config = dict(
    model='sound classifier',
    train_examples=26041,
    input='log_mel',
    win_length=512,
    head_dim=32,
    layers=16,
    width=128,
    kernel_size=9,
    mixing='mixup',
    beta2=0.99,
    batch_size=256,
)
Rows from block 5 of a small sound classifier, named by matrix and row number. Rows with one number within an expert belong to one neuron, the router's apart. Each number is 500 + 25 x the weight over its row's rms, rounded and kept within 0 to 999. All counts start at 0. Numbers have three digits each.
Before each expert's rows are labels from the 100 clips, of 14848, where the router gives the expert most weight on average: "responds to" is what is common among them. Only what is clearly more common there than usual is listed. The data: short read English sentences (LibriTTS-R). In brackets: how many of the 100.
# router: slot weights (model.blocks.5.mlp.router.weight, 32x128), inputs 64-127
# up: expert up (model.blocks.5.mlp.up, 16x64x128), inputs 64-127
# down: expert down (model.blocks.5.mlp.down, 16x128x64, transposed), outputs 64-127

# expert 6
responds to: voice: male (100)
router.12:490537480492502504468492487476493560498527524496490520543504502506532531486523510514487486504461516466510553477467494510496489478488481494462474485468505494498527508480456473518480491491467476
router.13:478532466475475495488513506467493534524531503506478504523517517532527562492500488509455481506447508467510534454467504481517511498481510496489487475462489469495503475464489488477475484481456477
up.0:534468516546508495516565493492472472533470466497559513469455497509470471488511500480470515510537484494545483512512489514507521478467559492513523528512515483535535507479499517525485533480490516
down.0:480534516486491526485488476500481498505505544437502510431484481511547517529514466509513510506445502505510502511500522486487494535531479503521510495485549519449533511553485523497523496503517521

# expert 8
responds to: voice: male (72)
router.16:516491485480491496498478493485524511461529524511479524527532524513542512502505497505502485488448513504491529487487494497503458486505496505486499496507494498525504496439497508503495476493469457
router.17:508497498489486501506472500500534492479539541529480533521536527532543530485550513525507462492472503496489541477474502511516471478511493487477512473484509478543484474449490486511471474500460456
up.0:528491477490499515533474528489471514496530552526494519532481473502539536485536536470472520503490462506543512537545538509520508539514511510533541473552493507463517534495492530455503515509479520
down.0:461497516506526507477468538499517487508479440514551543501560544475484488500501473499504464518468497514511437495498493548465510481489495508478504490539480489536479496502499494485509480476533505

# expert 3
responds to: voice: female (98)
router.6:498528500503484515484473537516493483494542494507470479517518552502519516464514493523506482513479482525503534507466488508513522479523485482485448469491531514509516506477498490502446468460474454
router.7:516527491504485503486470556504461469499538485495501471487520533528503498488532480521494489521489479531523533481472498517511511496531489485498468482490549506516518490471491456517459469447488455
up.0:507492522490525484522537522466502473512510500474482479515512493497494524506525478494486500549467490494522509519521474508521524479500517506524505542511449446511518478485493508456558479499488460
down.0:479483514524525486496482495538474508458521486509562452516487482482480524494526524538547523507499478524413497497521509519519489524544530519467483520516528543483531494501546472484436528513500546

# expert 5
responds to: voice: female (99)
router.10:505510509451484516471458523499499480481506503486469516514521502517547525479510459505507515507486498523547531471502526509511497540550527489509491484497551487507541451483525523509483487478481498
router.11:524505477461473499510453504485489477494510537486470513481488505521553511485490452498484488482478526542522534485488502503528501516534533493513507465510526490502513453487513524509500485497473499
up.0:507487513528512519505540499491493521491541501501507482490541486538511515507564474514519506518536476497478438500480476483497482450476495457505482559527492552496500525480501528473502498483485531
down.0:523541499508476505483467514488536478503458494490484534485484476499536516508463517464506471536490481466499521466501486501510499516494508488505524534454531478500552510485498503486522519509521536

# expert 10
responds to: voice: female (100)
router.20:497506489484484471470478498480524498500552503480484497484518521509521503493534488520502453508480515518498494501475492496504513472525510494493481477473531498531506470477484503470442499470473476
router.21:518510506464492464507480504463482483505521526496475522479529529539542509503521471512492470503462521513516494472482502484516501504520517506512518492517523502530479476451473478483488493489466465
up.0:534466504503467533531508524488562477471491530515532499478498497482485479529478513479542491501546550487503513484515492502447497503524470499517490521482486498490479505526491529486495487528544514
down.0:502541501524538472450508479493482503490533450453490526512554517556538556486486470530516486524477516502487505538513522493496481478452505483505491484482541513515493512507547459501496504485465525

# expert 4
responds to: voice: female (100)
router.8:538503497456475487512477517474485448503519498499495468472546558536527526517513456502468499475512485512496503463508487502517515489497504504520484478500522492530481483440516487508488452480471486
router.9:503510504482489516453476505514517483502543499502477489508523508504538514488541460532500465511492502492507520469516493506494538470528496455471465497499542535538516533494469491485446468499471490
up.0:505486532483479496481486549563531493528510480483491511507547529508479499486502508503508442481522512498475497501472494529518465531553465459514467467509505527495519546462488483543485474503498505
down.0:500516485485486521501526487482479508493489534505508461490469546536505496497497471555449496533517515512540525556534496456517496501527502505475496517487454505539502542565525495508479510504528486

# expert 2
responds to: voice: female (100)
router.4:529525491481487479472491490505498477501556515514520494490538498503542524490526491520490501525487520545528495503501516487503519451551510501523485495493516509532513492517458515483460481476484480
router.5:532528486505499495490477501512501457492506488525491516491545542539495511481496471519466489511503504536505488465478492484516529471515522491527505517510478465558477458462511484501490437448519470
up.0:505498537528484449487517459491456540476497515480531500534488502503527489524510522510488477468495461516475485522555472511476521491474475495503474480493468503485467518534495498456534528503458510
down.0:490509430488494543506475522485547498489496491494489490489529514504478541474472496476476494523541530501517456474449496539519532520519517557499508528544514443507490487471554519473500501490526501

# expert 13
responds to: voice: male (98)
router.26:497505456486518494507466463502523568508505515529481502517483463533506524485508491485461455499457512497507518451482498458516514496450487497511502499485466500498536499489503498476516483522460520
router.27:471513476473509510466501462497529570483495513497480513546487468508500513467532505483484460489463509478516517473487476475478516469502451487492494482494489510487540534497454482517499499534494530
up.0:515469473488481501511481500471497520492509503447509474466478507501512526474549492513522491486495527493489469521469506469489468477521528489561515451482527496481515560526486490493491461546522563
down.0:489484523529520493564463488521517505478484508514530506494508485507472462506481486474464493467557529507528524493528475500527497504493485496506466566471465497489421433478491519509513509494518493