A small sound classifier, trained from scratch.
Model: moe soft, layers 16.
Training: adamw at rate 0.0014, 6600 steps, batches of 256.
Rows from block 3 of a small sound classifier, named by matrix and row number. Rows with one number within an expert belong to one neuron, the router's apart. Each number is 200 + 20 x the weight over its row's rms, rounded and kept within 0 to 999. All counts start at 0. After the name is the row's rms in percent of the matrix's.
After each expert's rows are labels from the 100 clips, of 14848, where the router gives the expert most weight on average: "strongest on" is what is common among them; "loudest band" is the band of the loudest frequency at the time of the peak. Only what is clearly more common there than usual is listed. The data: short read English sentences (LibriTTS-R).
# router: slot weights (model.blocks.3.mlp.router.weight, 32x128), inputs 0-127
# up: expert up (model.blocks.3.mlp.up, 16x64x128), inputs 0-127
# down: expert down (model.blocks.3.mlp.down, 16x128x64, transposed), outputs 0-127

# expert 7
router.14,093,234,182,167,177,221,166,187,208,224,226,184,193,212,200,230,203,204,204,212,208,169,171,216,203,172,219,219,171,152,177,216,207,178,189,197,210,222,225,224,179,195,188,199,180,205,173,224,164,211,176,219,203,234,191,212,210,220,223,215,203,198,218,192,178,229,217,197,205,194,179,209,187,256,205,189,176,201,224,192,218,184,226,186,242,236,210,223,206,215,198,179,224,192,212,206,184,219,222,220,190,190,179,180,195,202,178,190,209,214,222,199,207,203,179,184,172,229,178,163,199,204,187,192,191,177,156,214,167
router.15,095,232,183,172,173,232,183,189,213,214,238,188,193,199,214,228,202,208,213,209,201,175,167,218,201,182,217,219,173,158,178,212,196,183,189,207,215,202,222,219,192,172,179,195,184,205,175,232,165,209,177,219,197,234,187,207,204,230,218,220,197,192,220,180,181,213,222,183,208,197,191,219,186,265,211,177,181,186,224,190,214,190,229,182,234,237,218,222,213,207,200,181,209,174,218,211,178,213,227,225,185,186,192,189,195,205,175,183,210,224,225,186,213,203,179,182,176,228,179,168,207,212,191,185,182,178,165,200,178
up.7,100,202,224,204,206,171,178,221,209,173,213,170,227,198,200,184,240,190,215,208,212,204,231,180,194,172,178,196,208,196,255,185,191,156,230,143,206,207,203,210,179,209,212,203,187,224,196,233,220,214,185,203,169,218,184,182,199,200,207,191,202,198,204,232,182,232,212,168,218,199,171,196,210,189,250,190,179,210,199,241,201,217,205,219,184,219,227,221,195,204,207,211,201,194,201,193,166,193,208,243,208,209,211,187,201,226,199,210,234,223,219,205,177,225,176,192,164,189,222,213,211,163,190,202,200,185,211,197,162
down.7,109,198,229,180,217,218,219,216,227,232,202,236,203,209,180,178,192,238,164,187,191,206,187,241,202,215,216,186,192,201,157,198,205,193,170,219,192,208,218,209,214,201,214,219,191,194,193,141,198,189,169,212,234,199,217,207,177,214,173,167,207,201,200,196,210,202,195,190,181,201,258,187,206,203,165,198,196,211,208,185,206,243,201,191,214,167,181,174,184,174,217,208,242,198,184,206,205,210,192,165,190,223,220,207,174,163,195,185,176,231,209,204,198,190,208,221,187,189,184,195,190,196,218,227,252,213,214,217,197
up.8,099,192,193,216,180,202,188,217,197,230,215,220,194,200,190,213,173,200,225,210,224,187,152,165,177,194,216,194,178,181,228,232,207,188,217,205,183,184,175,196,188,193,194,208,198,249,212,242,213,207,197,226,210,221,185,202,198,192,211,193,186,228,219,227,144,225,215,184,195,210,196,202,164,235,217,198,169,175,205,193,224,201,208,182,222,217,209,207,198,192,201,217,178,209,164,222,184,211,207,195,141,158,172,202,230,181,194,197,222,181,209,188,209,227,189,174,183,206,209,171,208,184,197,181,175,200,159,205,180
down.8,111,185,221,227,212,181,209,200,179,186,185,251,207,190,222,209,187,206,190,204,192,205,252,242,235,195,203,215,180,200,176,167,180,183,179,212,180,253,212,185,202,188,209,184,193,198,201,188,183,219,199,159,217,174,215,190,170,209,190,199,222,214,192,180,211,203,212,231,235,192,205,198,232,218,179,205,198,163,208,206,209,196,194,216,169,184,203,214,193,158,218,175,235,204,212,196,171,177,206,190,225,261,208,210,185,187,183,206,171,244,206,208,210,195,210,218,236,196,199,216,197,195,219,198,193,192,231,181,190
strongest on: voice: female
loudest band: 250 to 500 Hz

# expert 0
router.0,092,216,172,188,188,236,181,203,203,193,219,197,210,194,206,227,198,187,201,217,176,172,172,209,157,169,205,193,182,172,200,233,198,185,219,183,205,205,216,210,187,231,212,202,174,209,188,239,206,222,192,226,222,225,170,200,190,211,263,193,217,192,208,208,177,221,215,156,189,190,172,204,171,207,224,191,206,192,212,201,213,171,233,196,242,210,212,211,207,201,180,210,193,178,199,215,167,214,202,217,195,187,179,184,201,201,192,180,216,217,220,216,202,217,173,159,169,244,185,179,196,167,199,202,177,198,177,179,159
router.1,098,221,169,199,180,231,185,226,211,198,215,221,214,197,214,232,197,190,187,206,177,163,163,195,162,168,211,183,194,178,182,233,211,190,203,181,203,199,207,221,179,233,210,191,179,198,189,236,212,223,193,225,223,209,185,193,201,218,244,191,209,190,204,193,181,217,201,164,199,185,166,204,182,206,219,200,194,189,212,201,210,182,241,201,240,221,222,199,206,201,188,217,183,194,189,221,155,224,214,207,210,172,172,161,207,199,195,174,215,213,202,211,189,214,171,156,172,246,197,169,187,187,195,195,191,197,172,193,161
up.7,075,189,208,149,163,191,179,212,174,188,223,191,244,209,249,178,234,188,194,160,198,186,225,212,178,195,200,211,196,197,187,207,198,186,215,198,173,202,227,204,208,209,186,207,216,223,204,184,179,196,211,213,180,200,193,242,208,218,219,185,199,223,205,185,224,196,186,173,251,200,183,220,232,223,198,194,198,258,199,237,186,174,216,223,214,215,207,200,188,207,221,212,219,187,201,174,169,180,202,206,200,190,205,194,195,175,195,199,207,215,227,233,187,187,193,224,177,190,194,196,154,202,154,205,232,183,218,183,192
down.7,081,199,222,189,202,220,202,179,248,214,213,232,182,191,215,177,193,233,196,198,214,221,179,196,213,218,195,228,229,192,202,190,194,194,189,176,212,154,167,169,181,184,200,174,172,199,186,191,197,229,206,184,219,229,187,181,167,205,187,203,196,185,196,203,196,170,193,179,167,162,227,188,205,198,176,199,161,223,147,153,242,206,210,182,191,175,210,180,188,180,184,224,187,227,198,214,194,196,188,199,209,217,220,243,225,193,200,195,237,217,185,190,193,193,226,181,223,231,192,207,203,207,213,178,200,186,225,207,185
up.8,087,184,187,189,207,224,169,264,189,236,200,208,175,204,221,174,220,228,201,192,193,207,182,187,166,169,178,186,198,197,235,159,209,177,220,202,203,187,213,215,180,194,169,215,154,218,184,185,221,204,210,203,180,205,237,204,218,184,181,217,184,179,218,187,174,179,195,240,241,188,203,241,191,218,189,225,214,200,174,186,175,185,212,190,232,180,187,193,201,228,218,220,185,230,177,180,206,180,198,211,203,180,200,175,217,189,195,192,206,181,193,214,200,189,209,158,184,229,177,194,183,180,181,191,187,192,190,197,175
down.8,097,221,192,199,179,216,174,181,217,136,165,182,205,198,197,221,214,188,178,206,192,195,189,209,225,200,221,181,220,175,192,231,199,202,173,188,201,228,209,186,221,214,199,193,195,199,206,233,211,191,180,223,177,198,173,212,166,219,253,215,199,211,225,216,197,183,186,190,211,235,194,186,214,182,192,179,229,201,224,210,198,237,180,197,168,208,218,196,211,149,177,214,216,158,197,226,183,200,220,214,210,190,189,191,198,222,216,233,192,233,205,170,241,220,238,215,206,217,220,203,174,209,191,205,231,192,219,190,206
strongest on: voice: female
loudest band: 500 to 1000 Hz; 250 to 500 Hz

# expert 13
router.26,102,191,188,195,180,199,213,199,197,168,202,203,250,189,223,228,159,179,194,188,175,192,171,199,195,179,172,203,168,188,181,222,177,214,221,192,170,205,224,184,185,213,196,181,198,185,194,213,232,195,220,220,239,235,165,200,168,232,265,185,258,187,196,199,172,219,199,169,190,190,207,195,169,185,204,202,215,182,211,223,210,172,193,207,198,190,215,207,219,180,200,208,196,196,198,219,155,225,201,212,233,183,199,200,204,213,206,208,189,199,213,209,188,212,222,190,192,206,236,199,169,210,240,201,196,186,194,173,190
router.27,104,199,185,187,175,202,227,209,201,173,199,189,246,201,217,228,148,183,190,204,174,186,180,208,190,177,164,210,166,183,181,215,178,222,216,186,170,221,234,181,186,220,183,180,214,203,199,202,225,189,213,210,241,221,161,198,175,230,246,182,249,201,197,192,173,227,211,170,183,196,196,197,163,177,201,199,221,190,203,233,206,182,190,210,202,176,218,211,210,178,210,199,204,177,184,211,156,213,209,215,237,185,187,203,201,218,210,204,195,209,205,211,181,207,222,202,190,208,225,185,169,212,233,205,198,178,204,172,186
up.7,080,197,219,185,221,169,173,193,201,236,203,169,191,199,220,211,218,168,229,179,216,228,190,163,206,204,176,195,211,221,173,197,195,205,208,208,189,196,198,201,227,172,181,163,211,191,164,233,198,197,186,221,223,227,186,202,198,181,221,179,189,199,203,197,225,190,230,201,206,186,215,221,223,223,191,205,217,171,249,185,198,206,198,198,215,196,216,200,244,183,193,162,225,199,188,186,209,184,177,199,202,224,231,206,197,194,184,170,178,177,202,176,199,178,174,231,215,246,190,218,199,256,162,214,203,183,189,207,229
down.7,099,191,227,223,188,265,229,233,203,166,176,210,188,203,184,187,235,199,213,218,197,202,224,183,205,223,205,221,188,199,209,213,226,202,209,224,205,199,220,181,225,211,210,221,203,191,183,197,223,168,203,194,187,199,215,160,214,203,192,189,211,182,195,160,207,216,160,179,206,202,189,197,201,188,168,230,189,180,194,200,190,200,203,189,167,190,218,195,184,211,184,169,217,193,147,225,152,222,185,187,183,219,198,201,196,209,193,221,240,212,212,223,181,253,204,224,234,186,205,186,197,199,223,166,204,221,224,194,203
up.8,128,269,179,193,208,174,144,183,185,204,200,219,163,216,178,219,196,191,161,170,193,229,206,173,206,199,207,227,201,205,214,207,226,208,203,227,201,199,153,191,192,209,201,195,192,200,172,225,200,182,203,207,187,222,193,207,202,198,202,198,207,180,199,212,215,171,220,201,222,212,206,209,209,213,181,235,221,202,175,168,230,197,195,174,194,165,236,152,215,186,172,178,172,224,193,210,210,201,185,207,175,177,199,185,202,210,185,183,192,229,241,220,194,233,194,191,203,227,204,192,216,217,202,205,226,199,211,233,217
down.8,110,197,205,183,179,234,214,200,221,169,218,173,241,216,188,167,224,216,223,177,202,193,192,189,147,219,190,239,229,190,189,212,199,180,219,195,205,189,228,207,199,191,201,183,213,196,209,202,180,196,169,236,193,207,214,203,208,208,210,231,177,225,186,216,201,226,208,159,172,178,181,195,227,166,191,205,192,155,180,248,191,221,179,173,173,196,223,194,168,229,221,203,210,195,217,187,197,195,187,210,248,222,236,200,197,200,208,193,182,213,192,207,215,217,211,199,202,193,230,211,193,212,226,186,190,216,237,204,225
strongest on: voice: male
loudest band: 500 to 1000 Hz

# expert 15
router.30,102,214,199,213,156,211,191,187,218,152,200,217,216,197,225,193,188,169,173,211,176,180,204,229,198,208,185,169,181,208,215,207,177,215,208,178,155,250,214,175,175,247,200,164,244,176,191,196,191,212,204,194,211,211,159,191,219,223,238,192,213,218,213,212,177,209,191,173,192,212,205,210,206,202,187,200,219,210,195,201,210,175,212,231,182,190,217,176,192,174,182,192,195,173,180,195,167,211,186,200,235,192,179,210,185,240,195,223,173,238,200,208,200,222,213,221,176,193,222,184,183,199,226,208,211,185,197,181,191
router.31,107,207,207,219,165,188,187,173,206,165,182,199,216,190,211,181,180,160,166,191,178,180,205,225,207,208,200,165,194,216,226,217,181,223,220,174,168,229,206,174,201,248,195,166,249,172,188,196,202,216,222,190,209,200,168,181,226,209,231,193,226,204,208,209,179,197,183,171,204,213,205,195,197,210,196,203,229,204,185,209,216,171,213,225,176,171,206,170,193,170,182,205,178,175,178,222,178,221,192,204,228,175,169,207,190,243,208,224,182,228,183,201,195,223,211,214,182,187,224,193,184,214,216,208,234,189,202,200,210
up.7,096,158,185,164,202,204,197,191,221,203,181,198,186,177,185,220,180,199,189,221,199,198,183,227,175,219,136,198,185,210,187,190,178,207,208,193,180,234,222,153,173,196,193,173,214,214,231,200,176,185,187,158,169,207,201,171,232,186,218,208,191,200,220,186,205,218,204,224,196,173,208,228,166,183,209,217,203,184,206,206,203,192,226,247,198,180,198,229,187,214,207,206,205,159,195,199,214,219,215,193,206,223,185,255,204,214,211,212,218,208,187,202,203,186,222,208,200,162,197,208,159,161,194,222,214,189,210,183,202
down.7,094,195,197,178,208,204,203,242,182,145,216,198,198,162,191,232,187,191,198,199,194,177,190,193,218,197,225,205,200,195,177,197,207,229,206,178,209,167,190,176,207,171,182,225,230,196,173,199,212,201,214,241,174,157,181,187,165,245,201,188,231,212,213,232,186,172,191,183,220,212,186,194,209,193,165,214,216,208,228,206,182,188,166,203,208,252,201,189,195,165,188,202,194,197,186,200,216,212,215,211,206,189,195,159,220,194,190,179,207,179,198,222,158,199,170,185,166,219,180,191,232,224,214,202,193,193,187,198,189
up.8,100,184,200,182,166,211,197,222,205,233,223,200,190,181,191,203,220,215,172,216,161,186,185,210,179,193,211,197,190,243,164,233,214,180,228,191,189,198,212,165,217,197,210,205,155,153,193,215,227,204,182,228,204,164,208,219,202,223,206,203,180,172,225,181,184,213,182,209,204,237,183,198,195,205,172,219,166,224,223,220,225,195,186,192,176,212,183,176,180,201,225,179,166,209,192,192,190,191,224,179,183,219,169,211,208,186,206,233,194,187,205,211,237,187,210,208,178,210,191,219,199,191,229,181,166,223,221,228,215
down.8,104,184,220,214,210,180,182,223,201,179,200,175,219,181,219,203,206,182,192,216,207,204,222,216,216,199,207,180,205,186,196,193,188,209,188,161,185,194,213,169,182,182,215,192,199,178,201,199,197,195,210,201,163,149,191,162,213,194,181,188,209,185,199,177,216,202,195,176,166,182,152,174,217,173,233,198,209,194,214,197,171,171,239,184,232,220,219,194,208,205,183,220,179,196,175,190,181,187,216,162,215,191,170,183,206,215,154,181,247,208,182,179,172,184,193,174,210,226,220,221,211,175,172,180,222,198,193,175,163
strongest on: voice: male
loudest band: 250 to 500 Hz

# expert 6
router.12,099,220,157,194,197,204,202,181,206,196,219,195,214,195,192,233,178,173,208,208,187,181,187,206,178,159,195,180,169,193,207,251,190,202,211,181,201,191,200,214,172,224,205,184,198,217,186,241,197,224,206,231,235,220,170,217,177,231,240,178,230,202,200,201,178,233,198,168,168,172,188,191,181,220,219,196,201,175,205,202,206,172,215,194,246,213,227,218,194,176,186,203,170,196,176,214,170,221,194,214,209,166,185,205,197,210,212,177,213,201,216,204,201,229,198,174,179,248,199,186,170,206,198,223,199,182,180,192,175
router.13,102,233,156,188,191,211,194,188,200,197,224,198,222,195,200,237,178,166,210,198,176,171,190,222,174,169,189,177,171,179,201,245,199,210,204,185,192,192,205,204,172,216,201,194,199,206,190,234,203,210,218,223,226,221,174,213,187,233,231,174,234,196,191,203,164,234,201,159,168,179,184,210,180,211,215,201,202,175,200,203,209,167,215,176,237,211,224,205,189,175,177,203,180,187,179,214,181,214,207,209,224,166,173,203,193,209,212,169,212,196,221,207,183,221,189,174,177,243,217,188,162,197,198,218,186,186,179,196,187
up.7,139,210,214,158,170,204,220,197,210,220,183,196,186,197,203,215,207,220,223,222,212,232,196,216,173,191,225,207,167,171,165,200,226,216,210,202,195,187,226,203,212,155,217,226,213,201,194,202,151,173,234,214,238,188,230,171,208,197,227,194,181,225,198,217,226,192,220,208,180,183,187,171,223,200,198,202,220,165,216,217,180,191,201,212,217,227,204,204,187,217,234,201,229,192,238,211,193,204,186,193,219,209,208,218,188,157,201,218,201,218,185,176,200,212,163,219,224,230,179,202,218,172,188,220,174,177,188,219,174
down.7,108,216,230,161,206,204,213,183,208,189,206,186,185,210,180,196,229,196,204,237,194,215,211,218,171,200,207,212,213,218,235,209,207,186,202,209,210,245,203,184,189,224,222,201,190,197,174,216,222,215,176,210,208,191,198,185,182,210,232,216,217,204,202,233,166,208,205,198,186,196,156,150,179,222,175,190,160,204,210,210,224,191,186,160,191,236,227,171,203,191,171,182,212,205,180,207,194,193,188,221,209,225,196,161,189,199,172,197,193,221,228,255,195,216,219,217,211,208,209,190,175,195,201,198,204,230,169,151,180
up.8,081,196,168,192,168,203,213,204,194,206,172,206,198,186,193,202,217,197,209,195,236,188,187,244,200,188,188,206,191,190,155,206,192,159,225,175,221,212,217,226,200,225,178,227,184,204,156,184,220,199,194,190,221,170,200,192,192,220,213,198,220,195,220,210,182,225,195,204,214,182,222,190,188,188,179,182,218,154,219,175,215,173,182,195,208,210,207,188,209,214,217,173,188,202,173,196,183,210,197,200,180,172,163,207,210,200,211,182,204,190,191,211,233,193,192,166,181,184,202,169,181,184,201,178,247,210,127,195,158
down.8,102,206,210,198,218,170,221,183,179,201,200,194,182,164,206,164,203,220,181,157,174,222,175,187,198,184,173,195,190,225,196,199,199,198,192,211,175,178,177,177,206,205,218,162,219,204,235,206,198,226,199,186,208,171,190,209,161,198,219,187,194,199,219,176,209,153,219,208,195,196,174,188,194,166,209,139,212,181,215,194,199,233,195,203,235,207,203,187,185,177,200,216,200,192,229,242,198,202,211,206,213,236,202,207,183,225,178,195,188,160,185,183,210,219,200,232,216,193,191,222,222,251,175,207,183,193,229,213,204
strongest on: voice: female; the word "a"
loudest band: 500 to 1000 Hz

# expert 12
router.24,089,192,190,208,180,200,208,196,183,178,192,204,236,188,207,223,193,173,190,214,171,185,178,189,185,181,160,175,183,202,203,238,178,208,239,192,178,225,219,177,190,239,216,184,226,184,186,196,208,186,212,205,233,242,182,228,224,215,242,229,242,199,210,207,164,212,212,175,185,202,225,215,192,199,184,189,223,188,203,216,189,170,213,233,195,181,219,205,202,172,207,215,184,191,144,198,150,208,188,201,213,165,171,195,209,203,169,202,197,199,196,212,204,184,197,172,185,202,222,207,167,184,226,202,202,181,198,176,203
router.25,091,194,193,209,190,197,204,199,188,168,194,212,244,193,209,210,202,177,188,214,173,195,163,197,182,179,165,183,175,195,208,224,172,209,227,188,179,222,229,181,192,223,201,189,213,180,176,195,200,202,214,212,231,236,167,219,217,210,237,226,250,208,198,197,166,208,196,171,176,205,233,200,186,195,183,191,220,197,205,221,199,178,231,234,197,196,222,207,220,186,200,212,175,196,150,202,153,222,185,214,234,167,184,190,198,201,163,195,179,205,201,209,196,191,186,182,174,191,221,193,172,175,229,178,198,191,192,168,193
up.7,091,231,206,185,253,206,158,186,182,208,235,238,170,215,217,174,180,213,202,168,196,227,183,172,218,219,221,183,231,190,181,219,216,198,189,206,220,184,159,207,181,214,186,181,207,237,183,221,202,191,206,240,208,192,218,202,220,197,183,198,203,217,191,187,197,222,208,178,211,186,207,232,194,202,174,207,211,219,191,176,197,192,210,185,204,180,216,165,227,199,183,242,198,225,193,192,202,192,202,204,188,173,214,171,226,199,218,186,172,214,227,178,222,224,179,156,195,231,180,193,210,197,217,246,209,218,193,188,222
down.7,095,211,200,207,189,222,249,212,222,206,201,174,225,200,217,175,206,205,222,204,209,197,230,203,160,205,204,214,215,191,222,210,182,165,235,200,220,209,153,181,213,187,171,210,194,196,214,159,195,211,195,186,193,221,230,215,203,204,209,223,177,217,222,229,182,216,218,245,182,192,230,212,235,188,184,208,180,171,159,206,208,229,190,236,170,222,214,234,215,242,190,181,201,220,207,195,215,214,204,211,239,232,234,222,183,218,223,200,192,212,206,206,205,187,206,203,205,173,178,191,202,208,209,186,189,217,223,206,232
up.8,097,197,200,217,179,207,214,175,209,184,173,210,203,167,214,233,206,197,217,210,179,206,200,199,199,193,190,170,165,239,210,244,190,197,184,172,195,225,192,147,175,187,235,196,218,173,213,213,210,149,194,214,207,210,231,212,196,191,220,172,208,228,206,190,209,212,184,203,178,212,212,208,189,201,208,177,195,218,204,216,230,191,237,220,203,190,195,219,165,169,235,189,183,204,205,182,194,197,154,187,196,161,202,190,209,184,185,208,199,199,158,226,221,208,215,233,175,234,200,229,176,215,212,186,179,182,225,174,192
down.8,097,200,160,188,186,204,199,249,187,204,224,215,205,190,200,199,217,205,206,227,231,180,196,178,212,190,240,246,202,202,172,165,192,179,193,232,201,203,210,195,202,173,188,202,173,178,223,178,213,225,197,179,208,192,200,219,219,227,189,175,221,148,209,206,200,211,182,199,232,216,194,206,174,217,192,188,161,191,207,170,238,182,189,180,222,198,187,210,182,188,166,206,234,226,179,227,162,213,175,191,192,203,174,215,221,206,196,211,192,175,185,225,208,215,185,218,197,189,227,182,237,214,195,209,199,162,195,230,183
strongest on: voice: male
loudest band: 4000 to 8000 Hz

# expert 5
router.10,103,213,199,197,208,210,191,183,218,218,208,189,179,203,221,222,180,193,217,198,213,164,161,209,185,188,205,225,156,188,161,214,206,219,170,195,203,190,190,208,179,183,199,189,174,205,155,215,157,185,190,199,219,251,184,225,177,233,220,175,189,195,196,180,180,204,223,178,222,178,191,199,187,261,236,188,191,188,208,175,210,192,221,181,210,226,217,221,234,224,208,151,208,211,214,218,176,207,228,201,186,178,195,178,209,198,205,195,202,202,206,211,183,183,187,153,194,192,218,179,200,219,200,205,178,176,182,210,180
router.11,113,214,186,188,203,198,172,194,229,217,211,204,175,218,228,229,173,183,205,205,207,166,159,213,179,181,213,215,167,195,156,232,208,212,181,203,210,185,198,219,176,191,206,190,181,194,164,227,166,179,195,198,224,236,184,216,188,236,225,166,197,183,195,187,185,224,223,176,217,184,188,207,190,258,226,199,194,189,215,185,204,191,221,188,224,227,221,204,246,209,195,148,201,198,200,219,182,218,231,215,190,183,179,176,202,196,204,194,206,210,210,218,188,183,183,163,189,194,197,174,190,211,192,199,182,179,170,207,182
up.7,095,217,226,214,177,178,190,201,213,167,179,169,204,189,215,198,204,161,202,199,222,166,196,212,192,199,213,212,193,227,205,179,203,180,231,194,194,195,181,217,232,225,179,194,211,209,179,240,215,170,202,238,209,187,167,236,209,187,188,226,165,238,204,203,222,215,207,188,247,197,216,230,199,232,181,205,222,143,179,205,231,180,230,186,200,177,190,166,188,195,165,212,206,194,202,184,205,232,183,185,219,186,194,164,193,205,214,176,217,195,193,207,194,203,180,206,184,215,183,178,189,223,204,200,192,192,186,244,211
down.7,096,181,165,192,220,197,200,211,201,219,204,212,185,215,180,222,216,216,185,223,188,172,183,197,194,214,196,257,209,219,192,225,189,203,187,204,214,210,188,166,152,173,215,191,180,187,204,179,191,205,164,177,218,211,226,200,207,202,195,190,218,187,182,212,170,216,228,182,196,186,168,160,210,212,214,190,219,216,208,206,171,202,229,166,202,227,238,190,243,220,220,179,204,194,187,219,184,199,202,253,186,205,234,240,198,191,197,204,171,175,229,189,233,175,166,193,217,187,217,189,201,187,219,211,175,178,200,193,203
up.8,095,196,214,213,218,172,223,210,215,158,192,200,204,210,202,210,192,190,182,212,175,191,214,214,204,210,191,190,224,173,210,168,230,218,191,182,194,181,190,215,190,217,217,218,216,207,214,222,208,217,239,202,166,194,207,192,201,187,188,151,239,209,182,189,243,220,197,216,189,188,204,204,195,143,165,211,195,198,207,231,222,217,198,225,220,177,187,175,197,185,214,213,201,201,203,139,177,186,190,183,228,188,205,164,205,219,198,227,205,205,199,208,207,254,245,188,202,227,191,216,215,185,201,197,204,244,220,202,218
down.8,098,225,204,179,153,178,182,188,156,233,208,214,197,202,214,191,185,215,189,191,210,213,190,226,224,190,201,223,201,182,184,199,218,198,200,258,191,169,170,217,208,169,176,194,182,197,206,152,190,155,227,212,181,206,202,207,209,215,190,204,211,199,189,233,226,202,161,218,219,231,196,174,179,209,188,206,167,206,210,166,199,178,214,174,224,221,226,202,181,183,187,225,199,207,203,216,219,188,191,200,160,184,226,175,220,210,220,213,194,193,214,204,186,186,215,165,166,174,184,174,193,200,202,165,203,196,173,213,202
strongest on: voice: female
loudest band: 250 to 500 Hz